Weights of a small image flow-matching model.
Model: 15.8M parameters, 32-pixel images, arch unet, activation silu, widths [64, 128, 256, 256].
Rows from block 9 of a small image flow-matching model, named by matrix and row number. Rows with one number belong to one channel. Each number is 50 + 12 x the weight over its row's rms, rounded and kept within 0 to 99. All counts start at 0.
After each channel's rows are labels from the 100 images, of 14976 (inputs lightly noised), where the channel reaches its highest value: "responds to" is what is common among them; "place" is the part of the image that holds the peak. Only what is clearly more common there than usual is listed. The data: photos with spoken descriptions (Open Images, Localized Narratives).
# convs0: first 3x3 conv (model.mid.2.convs.0.weight, 256x256x3x3, each kernel summed), inputs 172-214
# convs1: second 3x3 conv (model.mid.2.convs.1.weight, 256x256x3x3, transposed, each kernel summed), outputs 172-214

convs0.141:39 61 50 63 38 47 55 40 77 56 55 58 56 46 58 47 50 53 56 50 58 39 61 67 56 70 39 46 63 39 34 42 42 59 46 60 36 60 42 43 54 23 49
convs1.141:64 71 40 35 54 23 46 56 30 44 59 41 51 43 68 42 47 68 44 64 42 54 56 45 52 21 47 49 36 58 63 28 33 55 41 60 53 56 55 55 38 66 51
responds to: text has "people"
place: centre

convs0.249:63 42 55 56 40 35 55 43 51 53 56 56 29 40 43 53 40 28 41 54 57 39 50 49 57 46 35 63 50 59 58 49 52 58 59 65 45 58 44 29 34 24 52
convs1.249:32 61 54 36 54 48 50 48 55 42 52 69 49 56 43 73 58 65 55 46 58 43 36 42 41 59 43 39 43 45 50 47 52 39 59 58 62 51 49 67 43 60 43
responds to: text has "people"; text has "holding"
place: bottom centre

convs0.33:37 54 49 50 35 45 46 42 42 46 39 35 60 39 74 58 52 59 57 57 46 33 58 50 54 42 33 48 58 35 22 43 56 45 50 37 69 64 63 47 58 39 50
convs1.33:52 65 58 53 51 29 42 48 47 39 53 55 44 70 50 27 48 60 52 67 23 35 57 58 44 79 54 50 65 52 39 55 75 60 58 55 04 41 51 70 64 43 50
responds to: text has "sky"; text has "water"
place: bottom centre

convs0.9:52 37 55 47 50 44 58 54 50 55 22 45 38 36 52 49 67 42 57 18 36 58 57 59 37 62 51 54 57 59 40 45 50 37 71 66 50 56 40 46 45 45 53
convs1.9:49 49 39 54 39 60 31 54 46 48 65 34 54 71 46 71 48 73 51 53 28 38 29 67 39 54 49 39 57 63 50 46 64 39 40 19 57 56 56 57 24 43 58
responds to: text has "sky"
place: centre

convs0.112:28 54 48 56 37 48 52 32 27 45 54 57 53 38 50 43 35 69 53 38 52 53 36 46 53 59 51 41 51 54 44 60 38 36 22 42 46 67 54 47 43 31 46
convs1.112:47 67 36 62 49 34 49 37 55 54 25 51 51 37 40 50 62 46 22 48 54 51 53 66 63 54 64 70 42 52 61 55 56 56 59 24 85 37 53 41 37 39 50
responds to: text has "people"
place: centre

convs0.44:55 31 56 57 47 48 39 66 61 46 38 40 59 52 52 42 42 46 58 46 38 59 42 54 57 33 49 67 59 54 44 39 29 58 58 48 24 48 41 73 39 49 56
convs1.44:69 54 27 38 48 42 34 55 41 54 31 43 72 51 46 53 60 47 52 28 57 64 62 45 45 62 53 36 35 54 63 39 36 61 66 50 26 70 48 49 53 34 59
responds to: text has "sky"; text has "trees"; text has "grass"
place: centre

convs0.41:51 58 31 56 63 53 62 46 65 55 48 31 64 40 64 58 46 55 59 73 47 47 10 38 61 58 64 51 44 48 41 38 72 40 53 57 61 70 32 48 20 61 74
convs1.41:50 42 52 38 54 37 48 53 43 40 65 55 29 54 78 57 52 64 48 50 55 33 36 56 38 86 42 48 62 60 30 38 32 51 53 48 47 55 60 44 57 47 29
responds to: text has "sky"
place: centre

convs0.31:63 36 42 58 42 60 68 58 82 47 29 43 38 51 47 52 56 51 42 54 46 58 58 69 56 51 53 38 43 82 32 56 44 32 60 68 66 56 53 46 36 48 39
convs1.31:45 49 47 47 58 40 33 63 40 55 66 72 61 32 47 57 43 54 63 40 29 50 18 53 42 57 51 27 49 69 57 46 43 42 34 50 58 61 46 57 48 49 52
responds to: text has "sky"
place: middle left