config.yaml
model: "image flow-matching model"
dataset: "photos with spoken descriptions (Open Images, Localized Narratives)"
train_examples: 203450
image_size: 32
horizontal_flip: true
conditioning: "none"
arch: "unet"
objective: "flow_matching"
cond_dim: 256
logit_normal_time: true
norm: "groupnorm"
activation: "silu"
weight_standardization: false
widths: [64, 128, 256, 256]
blocks_per_level: 2
scale_shift_norm: false
dropout: 0.05
attention: true
upsampling: "pixel_shuffle"
init: "orthogonal"
residual_init: "none"
optimizer: "muon"
muon_scale: "original"
lr: 0.023
momentum: 0.95
nesterov: true
orthogonalizer: "newton_schulz_5"
adamw_lr_other_params: 0.0016
ema_decay: 0.999
steps: 16700
batch_size: 128
epochs: 10.5
lr_schedule: "cosine"
final_lr_fraction: 0
warmup_steps: 330
weight_decay: 0.003
adamw_weight_decay_other_params: 0
Rows from block 10 of a small image flow-matching model, named by matrix and row number. Rows with one number belong to one channel. Each number is 500 + 50 x the weight over its row's rms, rounded and kept within 0 to 999. All counts start at 0. Numbers have three digits each. After the name is the row's rms in percent of the matrix's.
After each channel's rows are labels from the 100 images, of 14976 (inputs lightly noised), where the channel reaches its highest value: "strongest on" is what is common among them. Only what is clearly more common there than usual is listed. The data: photos with spoken descriptions (Open Images, Localized Narratives). In brackets: how many of the 100.
# convs0: first 3x3 conv (model.decb.0.0.convs.0.weight, 256x512x3x3, each kernel summed), inputs 172-257
# convs1: second 3x3 conv (model.decb.0.0.convs.1.weight, 256x256x3x3, transposed, each kernel summed), outputs 172-255

convs0.248 110:468472514513499494436489470488473513398467406551474457510425500526469486524486456493508445651546509482453395461541488538507511489465525513497537566448494479480513499556400467498556536476503550498493470475478436466494476464419519501517497470566616517506500516
convs1.248 113:591513576367513529488477515473604506476527480532495469447514389438481491555478499504523529470510421553488470431502508369470501618536434475417496601458506407538534542531418394547525474529454444544486503464559589521550454451559472515589513466457491524508
strongest on: text has "wall" (49); text has "wearing" (29)

convs0.12 087:560446388477527449440519543473548478489477563546515533520504461494514486497546488511501489516512541502478398422552523384496467510452457502561553465510454543543463464526448492501478572535529515490482462491481403526474489506494487478450440540514563478469437462
convs1.12 095:514473463563459489442544550485476486463596567539522452445515502443574488510569542520532442434527512532476570533475467406488566421570585540469496499568496550458534518568561492450539465469508557451511572562544459449448488500582498547412476483542510502551
strongest on: text has "plants" (29)

convs0.17 132:423461582454516464519531490471460481477497359502517441433483433507499507504437513528420495522492510395475494484470513500489490492490488435503485484473457473503542528466763533408453512480531422514512482495552549537480489466476501437490394504543504431475470450
convs1.17 151:602610482494463510428545506545447516605549530406428562517491674445492482508467532483488482431473496506508511599500497426567402434482489491458465473351559568682422514526487548466545551519436492414480552563452505498419462519455492480502474624459363535445
strongest on: text has "vehicles" (26); text has "poles" (25)

convs0.254 133:588513460449520420470498480485465519435492512530485391446521449517433493533411485528505519515513491508518484483537463562490489478421511478507525435525512542461487487504494519487574507514458515545526468498535460520466478429519447482467499517520496531479489491
convs1.254 123:527565597520534426537396501512474593545447502493496429543527663638453526493392454508518505467410426560467443494389500566568470516522493492574509458467453453493388538530536531502529604502442454518525536465525496497572470476489474561499559531509503509557
strongest on: text has "sky" (66); text has "buildings" (36); text has "water" (27)

convs0.205 097:488522476536508530535523503515533518564511497525495505517479540568476516526602522517488536546490532543494533501452554468488528475540492486492534492493543561482484485491453501430490580478586509527577533512423502572573401567562471472432414509489476494403583462
convs1.205 098:510613490508536454501550504454557511447557472486519553542582609537449447423449444481513523444480455453593517533493497534409561441476517484547491483481489536482520517462589503576543487491456468551536533470530518434425460428430523509513489483490497417455
strongest on: text has "wall" (43)

convs0.0 093:450470481527507559510518459480433502456463521465501495534497536540446460534485537478493438521461553550490506432582534465497510504494567568533569510533439577515504415528367440575531405429524464452423476442527529503487552524493500467494594465507498476537449416
convs1.0 103:448523519451465450536620541480498495503499520462541512584486494586383544464501489462518486506486524454485606489493451423457443448541536465483542490564558497445649423501567473505436571400536476520554476358550498450462551442523440517488450492530514419519
strongest on: text has "lights" (25)

convs0.149 119:476456501479509516475475496512464497482479516500498494580522449459456578485480499491502511497479454502478457451554485518475505445408471464434494530442467503420481471541509501550509465474503506578506507475459528514507474515449472475447452466519494507460513541
convs1.149 104:519414429460424617421447402479523499434493456488524480339504461432546454457474492528479456489513447616496484462427418461507533483433449505447551431569506557502433476523502424388528432380576521478504554516487463557442480511502412505528461518504491413455
strongest on: text has "trees" (72); text has "plants" (32)

convs0.59 089:475486499523554554501473467548546518464471540560495508536526497449511491521527457605499551577540471506490473462475568539630517538468529542530487548502560474462433428452421503555518465467487560467455510469548493538502526466467502555530436514581538497501483559
convs1.59 090:535513469592514453522533500446535552490559545483462536473505516522535447502469509556429466497543441568477553507479494479474498627518511553459433418436545438468499530427609396471531552411471501510540449555454478399457491514522517468533472515535573614481
strongest on: text has "wall" (42); text has "two" (30)

convs0.71 108:496494472434531501518496532522478487538517456519505440474546478526481507483472505565467509481459499512512541477426511454433535493515507476528516477556435479508541514504507448480461461453514493514506454509453494477461467474475449512510460483508481491531519403
convs1.71 102:499481483476507521535429576516473511544545536550556439531497499448479497484384549615521497418527533568529517575517547425519492469504592552642462470607435490441414447474621584493440530402493496475507519509500486495510546585549522463446509479588534502455
strongest on: text has "lights" (26)

convs0.227 092:487490538541449492485499433481474495438502515542444541491517480478515477496538489461496433489539484446458510451532509485507528525510507517454520483409547478478459431491525470512539504506469490444516490481498488478507515490464501517505471468509509534540520629
convs1.227 087:539497512507427526524503434555517488441591506518523539503454493451437490499448541571437517515404528539511579470453631484503560535538489420495619451539431553526469483515470534520576542560498460459516500502547478541445548558501525420400422449420544482479
strongest on: text has "black" (35); text has "white" (33)

convs0.171 094:428513509499483500480515500447471484499463463482491510420490479481503527504477534516531557530482566489451558508521579517510485560598554509508479467483532514526489496511509485467531493448522446478513456491508484528440435456513493564451504466481470506525496504
convs1.171 096:477509516553503497513465517561531486523463621577620495457549452405555436525446508515586505506547509470460424513441563467472526547463536530583480536424467471571449482474514506593527535573451492458439427450488546487529498465484550557491619503455540629498
strongest on: text has "black" (25)

convs0.102 083:560522515468541461468563526504506476523433472456522546457499488478493511526501495470488584555469554514500459548479482494536486513579519486528495523546525536493542480442524480521548550545568440502509515533455446513445529493502501533456526490474469459544477524
convs1.102 093:466481464575515534479484484432494543628540508550479489479566532468567524562588617404511519524484569478538494469521378509501536551423575530635560573449500514541550536476454457491507556497479472530540574600521516490504491454538468481470569501428533502475
strongest on: text has "grass" (27)

convs0.163 090:618483512517472486497489428443529498484509518399508491460500557458459518477595495412534506386507534517478522473538459484388479409488487535457539469411508461428545532507514533467471463481512353594460487492457537467512437535538477515413428458411466502440551574
convs1.163 085:527474474429538415436508503557489532465509523463489444511525465475605511433428522530475534485500432547529503576429479420528562464475475342639524441442465518430444385491473589559496551495496475389408473484560537460485546557409541504393547483561479543510
strongest on: text has "grass" (25)

convs0.87 094:544464533467497449486477522503530480487468433478493476490474486427475482451502527498512598468531509495461514540558509455529449482466544466482480519475492536476435544504543510522526547547514468606496508480465506534445464504541556487395448550495485422417469576
convs1.87 085:601549482412467411494450462456502460511439563431557559518465628611579477518439535551543539543496450532509444516529459470469489488505475562486509524523513537523471462522489494494553575508423523497467544455465488503568486458527586532502500484577490449582
strongest on: text has "white" (28)

convs0.233 092:498450483487525466482515462496479525453531538432496545496494476488484444488488503452484494517473409423518548481514460465500533478468515491408470430496548449485549485495533507452520523530445471486494493507548499504501504491485451490497518500495477508547410461
convs1.233 085:537535513452548523450421452509475434475562528505445413484485502482441523478483530545604492531489467514579522556385576469427554558521507596497381556414593402418494483433553421478509472556481450573509565459532629516587554444554491492433536467575531532516
strongest on: text has "white" (36); text has "black" (35)

convs0.52 107:509504484442532427549524498482516496491434558499517398468511491506513489410441473452464529440523498462506517494470477571523401522448456502473447461485487450493499488481571493421584544443523455429460475513489505488475489505480472509398493496468510506503403485
convs1.52 101:548558455514527455416433456480542563467569448486546483470423565507408458574439511458443503474433511487501384476525443467577482516604455490410505546424483435631466556517497474520488536484485537441491500557401513475567486483491511553495432616459458522520
strongest on: text has "trees" (57)

convs0.37 106:484552523567444501444518492484427503595527488491494498499511508458516458489456504453476482455492502514525469462512535438497493565576440531481467470485499430496508515474486503479494454476455489483452503472500502525529496485536478487514544501492551512519424447
convs1.37 100:478525456457472475552480512474538535495455484468445551487458483497584468537494489586463449487559546513436478509456385505572469439564517546449484538500511508511454428523558503495504452461505529519572554461474481458514517491509427442555466414508536564582
strongest on: text has "trees" (58)

convs0.6 109:548437525646556509525521503539529444512468504456438525570553602485524507546508519474510533475517490513538477508486482429482535540556499508475515454450481442531466496481435492440410437536512500463494432474436538533469539506528513498564482457520521514471500433
convs1.6 098:456498514479504449507389458503498486459516444476525464443502525507587596422518463465508455508471485523448494448411482530569470453423489395603542529449529468522437504389526514462403475501445503407567604459492509492455521603439490483516445445487472468554
strongest on: text has "trees" (63); text has "sky" (61); text has "plants" (28); text has "grass" (26)

convs0.231 117:461506558432511490526549534499476525446518519480504558493518466535531493580439484489504487529469508458545515491476478593501552482452495453472479423572522575517528503451505549568497508502414493534503505479546516446436570486474455496500506431551515511566462381
convs1.231 109:555533492522513518498488512482487520551523491491537540460431485523456477588372522494510493465549539512477428489508479446486447532536516550452567610532513494567537464508574528501553482561531478495491484559435523544500437478494473531554464508535532562407
strongest on: text has "trees" (57); text has "grass" (39)

convs0.230 085:480460484515513514463489510489492481499538476482474444509463497483484526508513527477536411377505485444426522513488525534515471543531462527488517537549568529458489506524539516476459463515524498482495513497492550517547525513543486468497525508425437462489526399
convs1.230 084:525458517458496515516480395454517452480515509455475587467494434475462529487493490443427466592487466449412501477496595425520470471488469418536504455481414545536454510541455457583404532617409467586494455462515407509590431539477518502519573424527506449498
strongest on: text has "sky" (58)

convs0.19 101:477479508475471505511509513508480527494463469525481516489491526463436512473463481459503551547477461471541563527545500522507514511510469543529497489528468468540473474502497540471535505503542452522508494453509550497489501493511449513459497493502445497496433458
convs1.19 089:553548484550427545504499487504516482475501517385540472481464429490480489528558490498475553563539535542421566515506556431542433469487513559484566562460431530423414498577507657587475558538485504480511533527416451487507464539558529439427501425432470515543
strongest on: text has "sky" (58)

convs0.15 104:536452478513576491514516562453512490461480512522496533526472529518508499540482494579467519455473490488501480424537501476559483515469511538571511495600487623475526471496491510559486543531518512619549480506494455643451502544484483511451503586550531561512389490
convs1.15 094:590511509516472572478477470525477464513557487469455532497596541459561553502408542550437473496495476508499550470465534496521565489457551558502472482521494454475535498492465392442516529464461515657494437478630524499521596542494457544483543424489546500591
strongest on: text has "man" (33); text has "wearing" (33)

convs0.109 121:478452498437495479486515470479500517490436575440482599431440442450485508470418507532504465508442512462541506447394502511497527487394498501450516443489476543491500487526402541519523460436492501516480569466558456556465455459482475525460483437467529457570539507
convs1.109 118:560472496514561570484548621525486547641474622551512565537449513531466493526368561467483488535563493548486403463461429536392493490420471508515552513559509483529560507563526439507470569598572542486464453560551504476541444467484491418461489529511495466478
strongest on: text has "trees" (66); text has "grass" (42); text has "ground" (28)

convs0.129 176:503490550523429491464492525469496505465492468485488484498497525533501471496505479469475505461507476503494484485475472535482514501488511493462520506494498519510487527481482509477499540451495494518471457479467484496528506488514501501458508524463539467478505508
convs1.129 139:561461459511482605501473483507537442462413476479501445448556462486421417541452450481530490574499457506482476639525573514460489541455562622509586524404473493497446434515426438504504570488421472646457558525462546452481467467541440476486444519593512543547
strongest on: text has "white" (50); text has "black" (48)

convs0.168 127:549445446443492469551473499509477528484504540518477431454571467454490524510448510473519560448474523530518477486497452497512461514458460514471474467475453496537490464545436534558517389543521432463503527515541477529517499497516466482456488491502438447498405549
convs1.168 120:512471516475513462484437562482454467478516524533425481448538446527439478596472554519538484432478467625490503563441531493536526561532468471516540533579509469474406559513545561494523541543493548501526454555506451438541423509603431571495540524597562447510
strongest on: text has "sky" (62); text has "water" (27)

convs0.153 104:587467482522457474454504549490533507480503564504499483460472519490506458456556487477502507496532463507509500484492521530520528507470466513492460526553486484461505499486457490509483463474541487498448437516446461500544487497518507508593505509504495542524485483
convs1.153 090:452491390444516527535478488474490475499470494428478466514467436497492457447443503508561487444545494486417440571514391597457424518436430614512439520557525525491532483500521475490442496482416474412532600488500491508500522575543443431458467595443524464527
strongest on: text has "black" (40); text has "white" (40)

convs0.30 136:493495511488492540514507572510550457481487491517516473458483482490507479500481490515476480491487518557503462553498509564478499524503558445498493504493497508559514481491495516546496477469521512521471539460455493477550514530508504492460516449500476478531441483
convs1.30 141:586546480568525467608423478439468448375422438468510518547593525502519504473483519520556595519495510379549431499501446485477438462525517548403525536449423456528423576550537480492508503562406475514457596387460523446542468481562488529540598434525440511515
strongest on: text has "text" (26)

convs0.143 103:505474471506587536514462455515487496478500516535499398471518523475446495477475506490543502467517516509504482484582514513467526503478525507517530545516399517463466514565442510482505484476569481465467496463415454580480487495505481526449503493489446465443590514
convs1.143 096:582498532487475532471505476524484486554448559411513456487593434469444522475505522502458518447436443501488529500435479550510413415493487560474494438510498470557415488475453505567544579558474500426484373436495587511398546462501442442480499549494536469446
strongest on: text has "white" (30)

convs0.18 127:490468509530528467538503498529531499485452490526493490489460516516455437469502482497520515533532509527534498467496557480489475520427480526506499532506437472490510482525512428516505410480498455462528501520493500539432502475505567509514478541533499524487598460
convs1.18 118:574417467501490498510490456510484488459505466598456493418503519447482510376502486447546468444496470440462491511476475500487513526528543468469397508437474514479448566533441474476514393514467493363515436442424507583577459613504502575622466488489517552484
strongest on: text has "wall" (52)

convs0.242 095:500508451522579514561511445508475498436459475541473420492517540561486525438488495492508528432552568514535462454607485448498440494482479541501546538457494542507446445567477499537490456502481423456537552573456531513440490478548533493482482530471490521508454509
convs1.242 093:430523599464524479467550523448575473513546457449408482493568513581468535516545525578549464479496543500596525487495557502527596471527567424483502440526496516530432495487527555559544523477495518445527481376575433475516549515595515564477515464536587493478
strongest on: text has "people" (48)

convs0.210 139:473494522515438489470506503517487497539525439499482509531519505496480495480497515490494509449510467481545561510469487441512517514477516495453525521509515495499469514504522515458489517509458491523514477478557499473554503500494496488461494487499530472518527494
convs1.210 118:521490496519485494446385417433483500520501528545475637466544383547575474497526546499483460494561481687497518478494448512508487452488449464440534384558525553573421502492423493438416455450495524393527550552440480574524474437514442455481493463448552513502
strongest on: text has "grass" (37)

convs0.225 085:515487442459569555500481431483555563437482478477484459491608554496535527509500533518479485425460494556503432502499509535507541484530515479503463495539478461498491472507431466531458512488561543463429569477504422497411528458505503461440547447532456464443349391
convs1.225 076:519551487391537528456534514499457406587518510488408511473496473460494500449455540628498481464484412490434565469477593553518500536529577465555425505522489480519560600464520490511474517591557432575443605465587580481550525405601468445497512523508458399550
strongest on: text has "wall" (41)

convs0.213 141:473456471512672530531505517478494491478462532553467396497494482510488523500428498576484539450546557443535423472455494473556443495432434467491482511578485497480456506505425480463505437536510468478523501487525483550447497462447469500450469610543497443501368552
convs1.213 134:523537613577483429427576564469566511534546469474425526505499515550474589496491468602461477511588532560512594548428475557450489513490535523451433481556470421508480508490605519451491517440457603458499483453445548574528376454545418481550550466487557503479
strongest on: text has "people" (66); text has "standing" (53); text has "wall" (46); text has "sitting" (43)

convs0.131 098:506492541515515516508464515487488457398528624439436527524510492489555534523528470485503529506515458471497514544579476536504465536498517444516522528544473571509494540533520513555592545519473496522464453443577499537546511503470549500505501497515521508479523604
convs1.131 086:547517523514519502427516440424456486491435511386571492500506407536451514553529462508467486517556499468484422501464443505533513504439569466551502531419485455572511568459553554548580532480493481524504462521530404497520516521558510497481556531432480522500
strongest on: text has "black" (29); text has "white" (29)

convs0.154 125:530499455538594535515447494478517505447546582478501455468532562481459508461492487512520505528519488545526460522477468532531489476431477444515457506470443477455498485526515496521515417453551497527480458463505490547443458504501437489461513521520504522430561435
convs1.154 097:483421442447548568533528474473481486600452483448508458409577408502588500434486434464486508517462521498445490526462501456497569470485508505444496471459481477526510505471581473479509589523482501462482475520524548417509525442566476504477509509439545549451
strongest on: text has "trees" (72); text has "sky" (54); text has "buildings" (27)

convs0.224 097:491487400598556555487513524489488495554434418495530464532482543472526509477495578530508424474453495569484432466424479371480466464539485522561537512510517561471488544469447503503480493476501501530525465468427472504525463499527496440455497582574458416434527476
convs1.224 099:502579480526561521448617436468495425483547506447407406478578506433469506513405505566469430601575479358549684510463532550466498521414513464501522504555535481483561504501440532491493505536446447487468478454526544503497453537494479409486493478535479484589
strongest on: text has "wall" (41); text has "holding" (35)

convs0.4 094:484415478513564540454466471472475456508454525542572463557442430526451541494421510508499549560489524463506488492442508514499464543438500481519471631511466616478526499501460492494540458420515491522547512491513469578602438497462480543493402526540501501475285468
convs1.4 097:503561513469589533500608570577485553502537510477531477456555518494526510513450502582483521402532395535553544553407420582542507552389501447444451453448590474467550417508525348500524489496450547572475420575560488498480438428463437502517513579525526507534
strongest on: text has "wall" (44)

convs0.85 133:535532502557629522550451537515493503420541530531489411496599530484464527474515488454547555544486503471496410445685532487477510571510538517536510599495485447497460505569494489554495465453510521504451498475490498526418454466445537486470495485503461554450452501
convs1.85 128:549476494492576568603428474481531442595479525469507485518526485499578560556416504506468536472550451548541434497502496404460532556489504508475503582486503428488486584516537436530484544564461506428439516519599537538517464532574557510528570425529533589441
strongest on: text has "people" (71); text has "sitting" (57); text has "wall" (50); text has "table" (42)