Weights of a small image flow-matching model: 16700 steps.
Rows from block 12, named by matrix and row number. Rows with one number belong to one attention dimension. Each number is 500 + 25 x the weight over its row's rms, rounded and kept within 0 to 999. All counts start at 0. Numbers have three digits each. After the name is the row's rms in percent of the matrix's.
# q: attention query, key and value (stacked) (model.decb.0.2.attn.qkv.weight, 768x256, the q third), inputs 172-255
# k: attention query, key and value (stacked) (model.decb.0.2.attn.qkv.weight, 768x256, the k third), inputs 172-255
q.103 113:490497533448538467502492518497491525510509486501538482475471519472469505520525520542471467522466545474455484496499516478481499484490484527514495553478507468498485500504528516530493544493529511521510480500503495497541501456498552485507475498525509530446
k.103 098:484510522512475461497541475458494485509513508480503477467477528512501469503501452533512500482494485493442535517516537518517477499443492544465515565498501484520516536507538537494532518502505477503524492554490492517497530473503469503485485468486475551502
q.104 111:525492507521495484481487512470461499429463515521527517478486525494495465457505508517487555445483489497484472519489550487492555480528497489461471514546485506527470512475502490476503477530512499546529466476534510467475495462523507543495479531540515491522
k.104 103:487499494506497473538500509487508516460491509514494532459533521507486522492475455437504534438473480480512488512553503488494499496527507490514475478516447476539499514519488496481525490459555494477474484479514485504488519572512524576493516492533479495515
q.105 110:511507522530513473555501487474513399473493502463491472533496521524539473521467495509509515468515522524449512494482541506496481482490533509501472493501523511487510478511514529484474504480509498494488546496521483518454504456516496459467451521466550473486
k.105 103:547477560520520502519537532471529471485516478478481489493523498471503506520521506507481489491509508524470539524473509497487523477495481502543489492448479512474474504521508507522489551480522493487504510465516477504531521498525524459435489458461530490514
q.106 114:510495478474488494518482516539518525492517499467501467499503507541513467517473459477518494540494481496492511477510524466541495510519533556485453490469541469460536471536471490444473495502491499489466492452512515564527466480501510496502503516486488484523
k.106 124:469509524470489520513514497575560510502496474480510453549509468520506526467501451504498499515496527491511476474518527528504537492501509562471447494476516459532494504535471522473506446509494512502469494465483498527495476560515498522537532505526486472492
q.107 116:513479540505512527483513537471482537487498526474503502522537553520488509499476521506541440498551479493493502500513535501539543502515483506515475495523512460549512513509474509497477440484518481555491496454489488478530492505526504457518524491520497524478
k.107 105:508481541455495509478489549477462527500492482492487512468533525485435542481491509485505515527528511448470529473531535523527532506480500508518500502525535498525517501477448555492460496540506544543500526494507531524496508504519523464511528477493475520497
q.108 112:487517527492492545445539493467494507537545504499487495481497510531520522480495451489505502510468493552546462485513493533531495503504501519462534473514493522493533510524430497527538506487515513540490534507500522505494516452446472548506488503494489524493
k.108 103:469538502500473522482562525506504528494518491514513532469510543500505477489493481502482468502475502488529505497489554476500513514469485529451492524458526483523553495552444455540520512498515484518485518560504487519507469448501484502514515504478508491525
q.109 100:526465471511505472536523561504498489498474543516516478516474511488459496547496471510526473481486508493476533485459482520455514488534534514499489506481480468478490473491507521501480476486498510476512533494519488479500532527500489536488513536500434498485
k.109 117:472471452534516472517483516532540461493479524514518470518515549487493495533455516506531492493532484531510524514484443492485482485517517502479472507498484520476497474486490465489509474471489525544512479540506531512491520510473497505499492525493510516532
q.110 126:481530479518520519536490474528537504523488473522514537536529513469469509501547469476498517534480516426484480491509513496499464491467478493493521550494528464552530522537496493440508516505496502523509495507489536489486495498503525539547526529493478485509
k.110 135:496501508470471519485515506512501539546496505537513538523490476469475493512532446463477544541516522445504465478517537492476497514500461529479499520518528505507533496510464515461491493496511514486486475506483553507487508454479519518532503524463485485475
q.111 106:509511525477493520439556472528445460504507493518464489520494492534551519499511511505443475541497506493505521511474492466504491521516477515473477450476570489488498522485531503523468481527487498522517505542493474473492528477516507505545482482496438491505
k.111 106:496508454508461548427525475486470494490520466498519458499499493498481545508495490491516482509513539510502524486509506540499528559490492515522473548499516514483512575499481478507528502548496448478479513506463494495492531491459493478533474475494478504485
q.112 112:476471511454503527480456453499490499514459506484543515497508487476476493453527526539478530511557507508488485477518438547496501495452501487465496502515514436465489498490493511519502490501517516514535494520514545513481511477478532494459515569484531501494
k.112 111:482474454458482498559474469514503494512458473520510507493522512500502525503519530516510489492470506507446527462576432479500520508524499525476445489529497510485476481499476514487535497465524502537509528466507520512490497484519496501489484568520513476466
q.113 106:502514497462509497497529516485486474479508451521534484481467467508593521521488545482466477490504523515454501483532491489502495527480492512481470485541505510521541511521515492527487506492509493538467517458461468560519515468506512519494524447467522522516
k.113 108:481495485530511451478498504475496516507501504527524525500470521493585507530528511514493471469526490522501515482506458498524500494471508487489483488526541445484531487543516534513473495519514474535468516486506462546507530445471519533490489482477499471498
q.114 113:551481581513495448531485480461479490504547517482503498537505483499445474494507450465471505516445486505490493500501488511480512507555467500504529513478501492504465489523484536492476508536532507488483449483498530512531520527473533492486505472520486486501
k.114 108:511477533524504471544527486510518473480506491510536477498500408535469502476515484471524513506449527453504539540494595501497500538531496493514510536517464470495493507525531503488457494483505486505513474452487505504524526468512527498532496477506487484482
q.115 101:495481474534483484517508478468479488506511531516526494537512521522524485485468499491511524491444481506522465488542462539480525464508541493513539472508489493540495517471507506574493538517526474508495523507550541466501506507489479509512490518500480523508
k.115 108:496486477485524487505514476490488504488484515501517473530507515531494481453508498509504486502500506514521505487492481517514528468547560474494502488504485494513449477469531442506522537473504506463488531482540482465491458519494476475482517476475512513495
q.116 103:506499507519521490506503520512560543556539466470523506475488513462541492525536485513491494469500460457506498459475531444483525502485492509467516511493505492501530495519528489463498453470450514523533501512532531466514463499500535490525501479481486544485
k.116 103:521506537508516480515483504494524508499532488473477483500443508491520459498480529496491488484439452506522501500508516426493465470472544497492534484499482529508526427491475522488492503451526496504529483496509543470527523499503514517520492466497527551490
q.117 106:507511502545486555520523512512516514515526478537467525511475531521500510509495479499479548500500514530541468484472522503493460544460533456512511504481483533555468499469497487495466497494497490468490498484482517458530488510475491543502493462506494518488
k.117 099:482519491505514497519508488494503534560521494495531519522497503514491458493501506492464474511493469499543482479448499466481522507513453468510549463498525519522501529483563474505465477516533517480516496494526506446486495503433542517513477512512497534500
q.118 111:473483472464500508490517527525491469502470549500502503547497464484486513452486530462547516470493500474504469522542512441478472518517519507502500557539513499491522482493454505522498516491486491459469474495483508506474529503513501468495483474510510476473
k.118 096:487516484519507529527535506505531463561538481483516455548522504512507481520501490474490505529506515426480479532480546513474503478511468482498483488520532485474519492556515538518535497529510495529508495505507479480497479500532515495507487469535480490524
q.119 115:504509490475499475495462455484482513497513508522469566520463484495508485540509518490502553528523478490508486503445494522463502485498509468513516537495516577452501483478465488498489507550456451467499523533473532527507521506508433476564537522522511507497
k.119 099:529492487487515484523478494522443509507466515531520530538503501495531490550516541461534488513498501486465465500476479551485462505499508491539521529459490492485543502493511476535498462528436495506516482530493504546511479502484481486543514521465514521526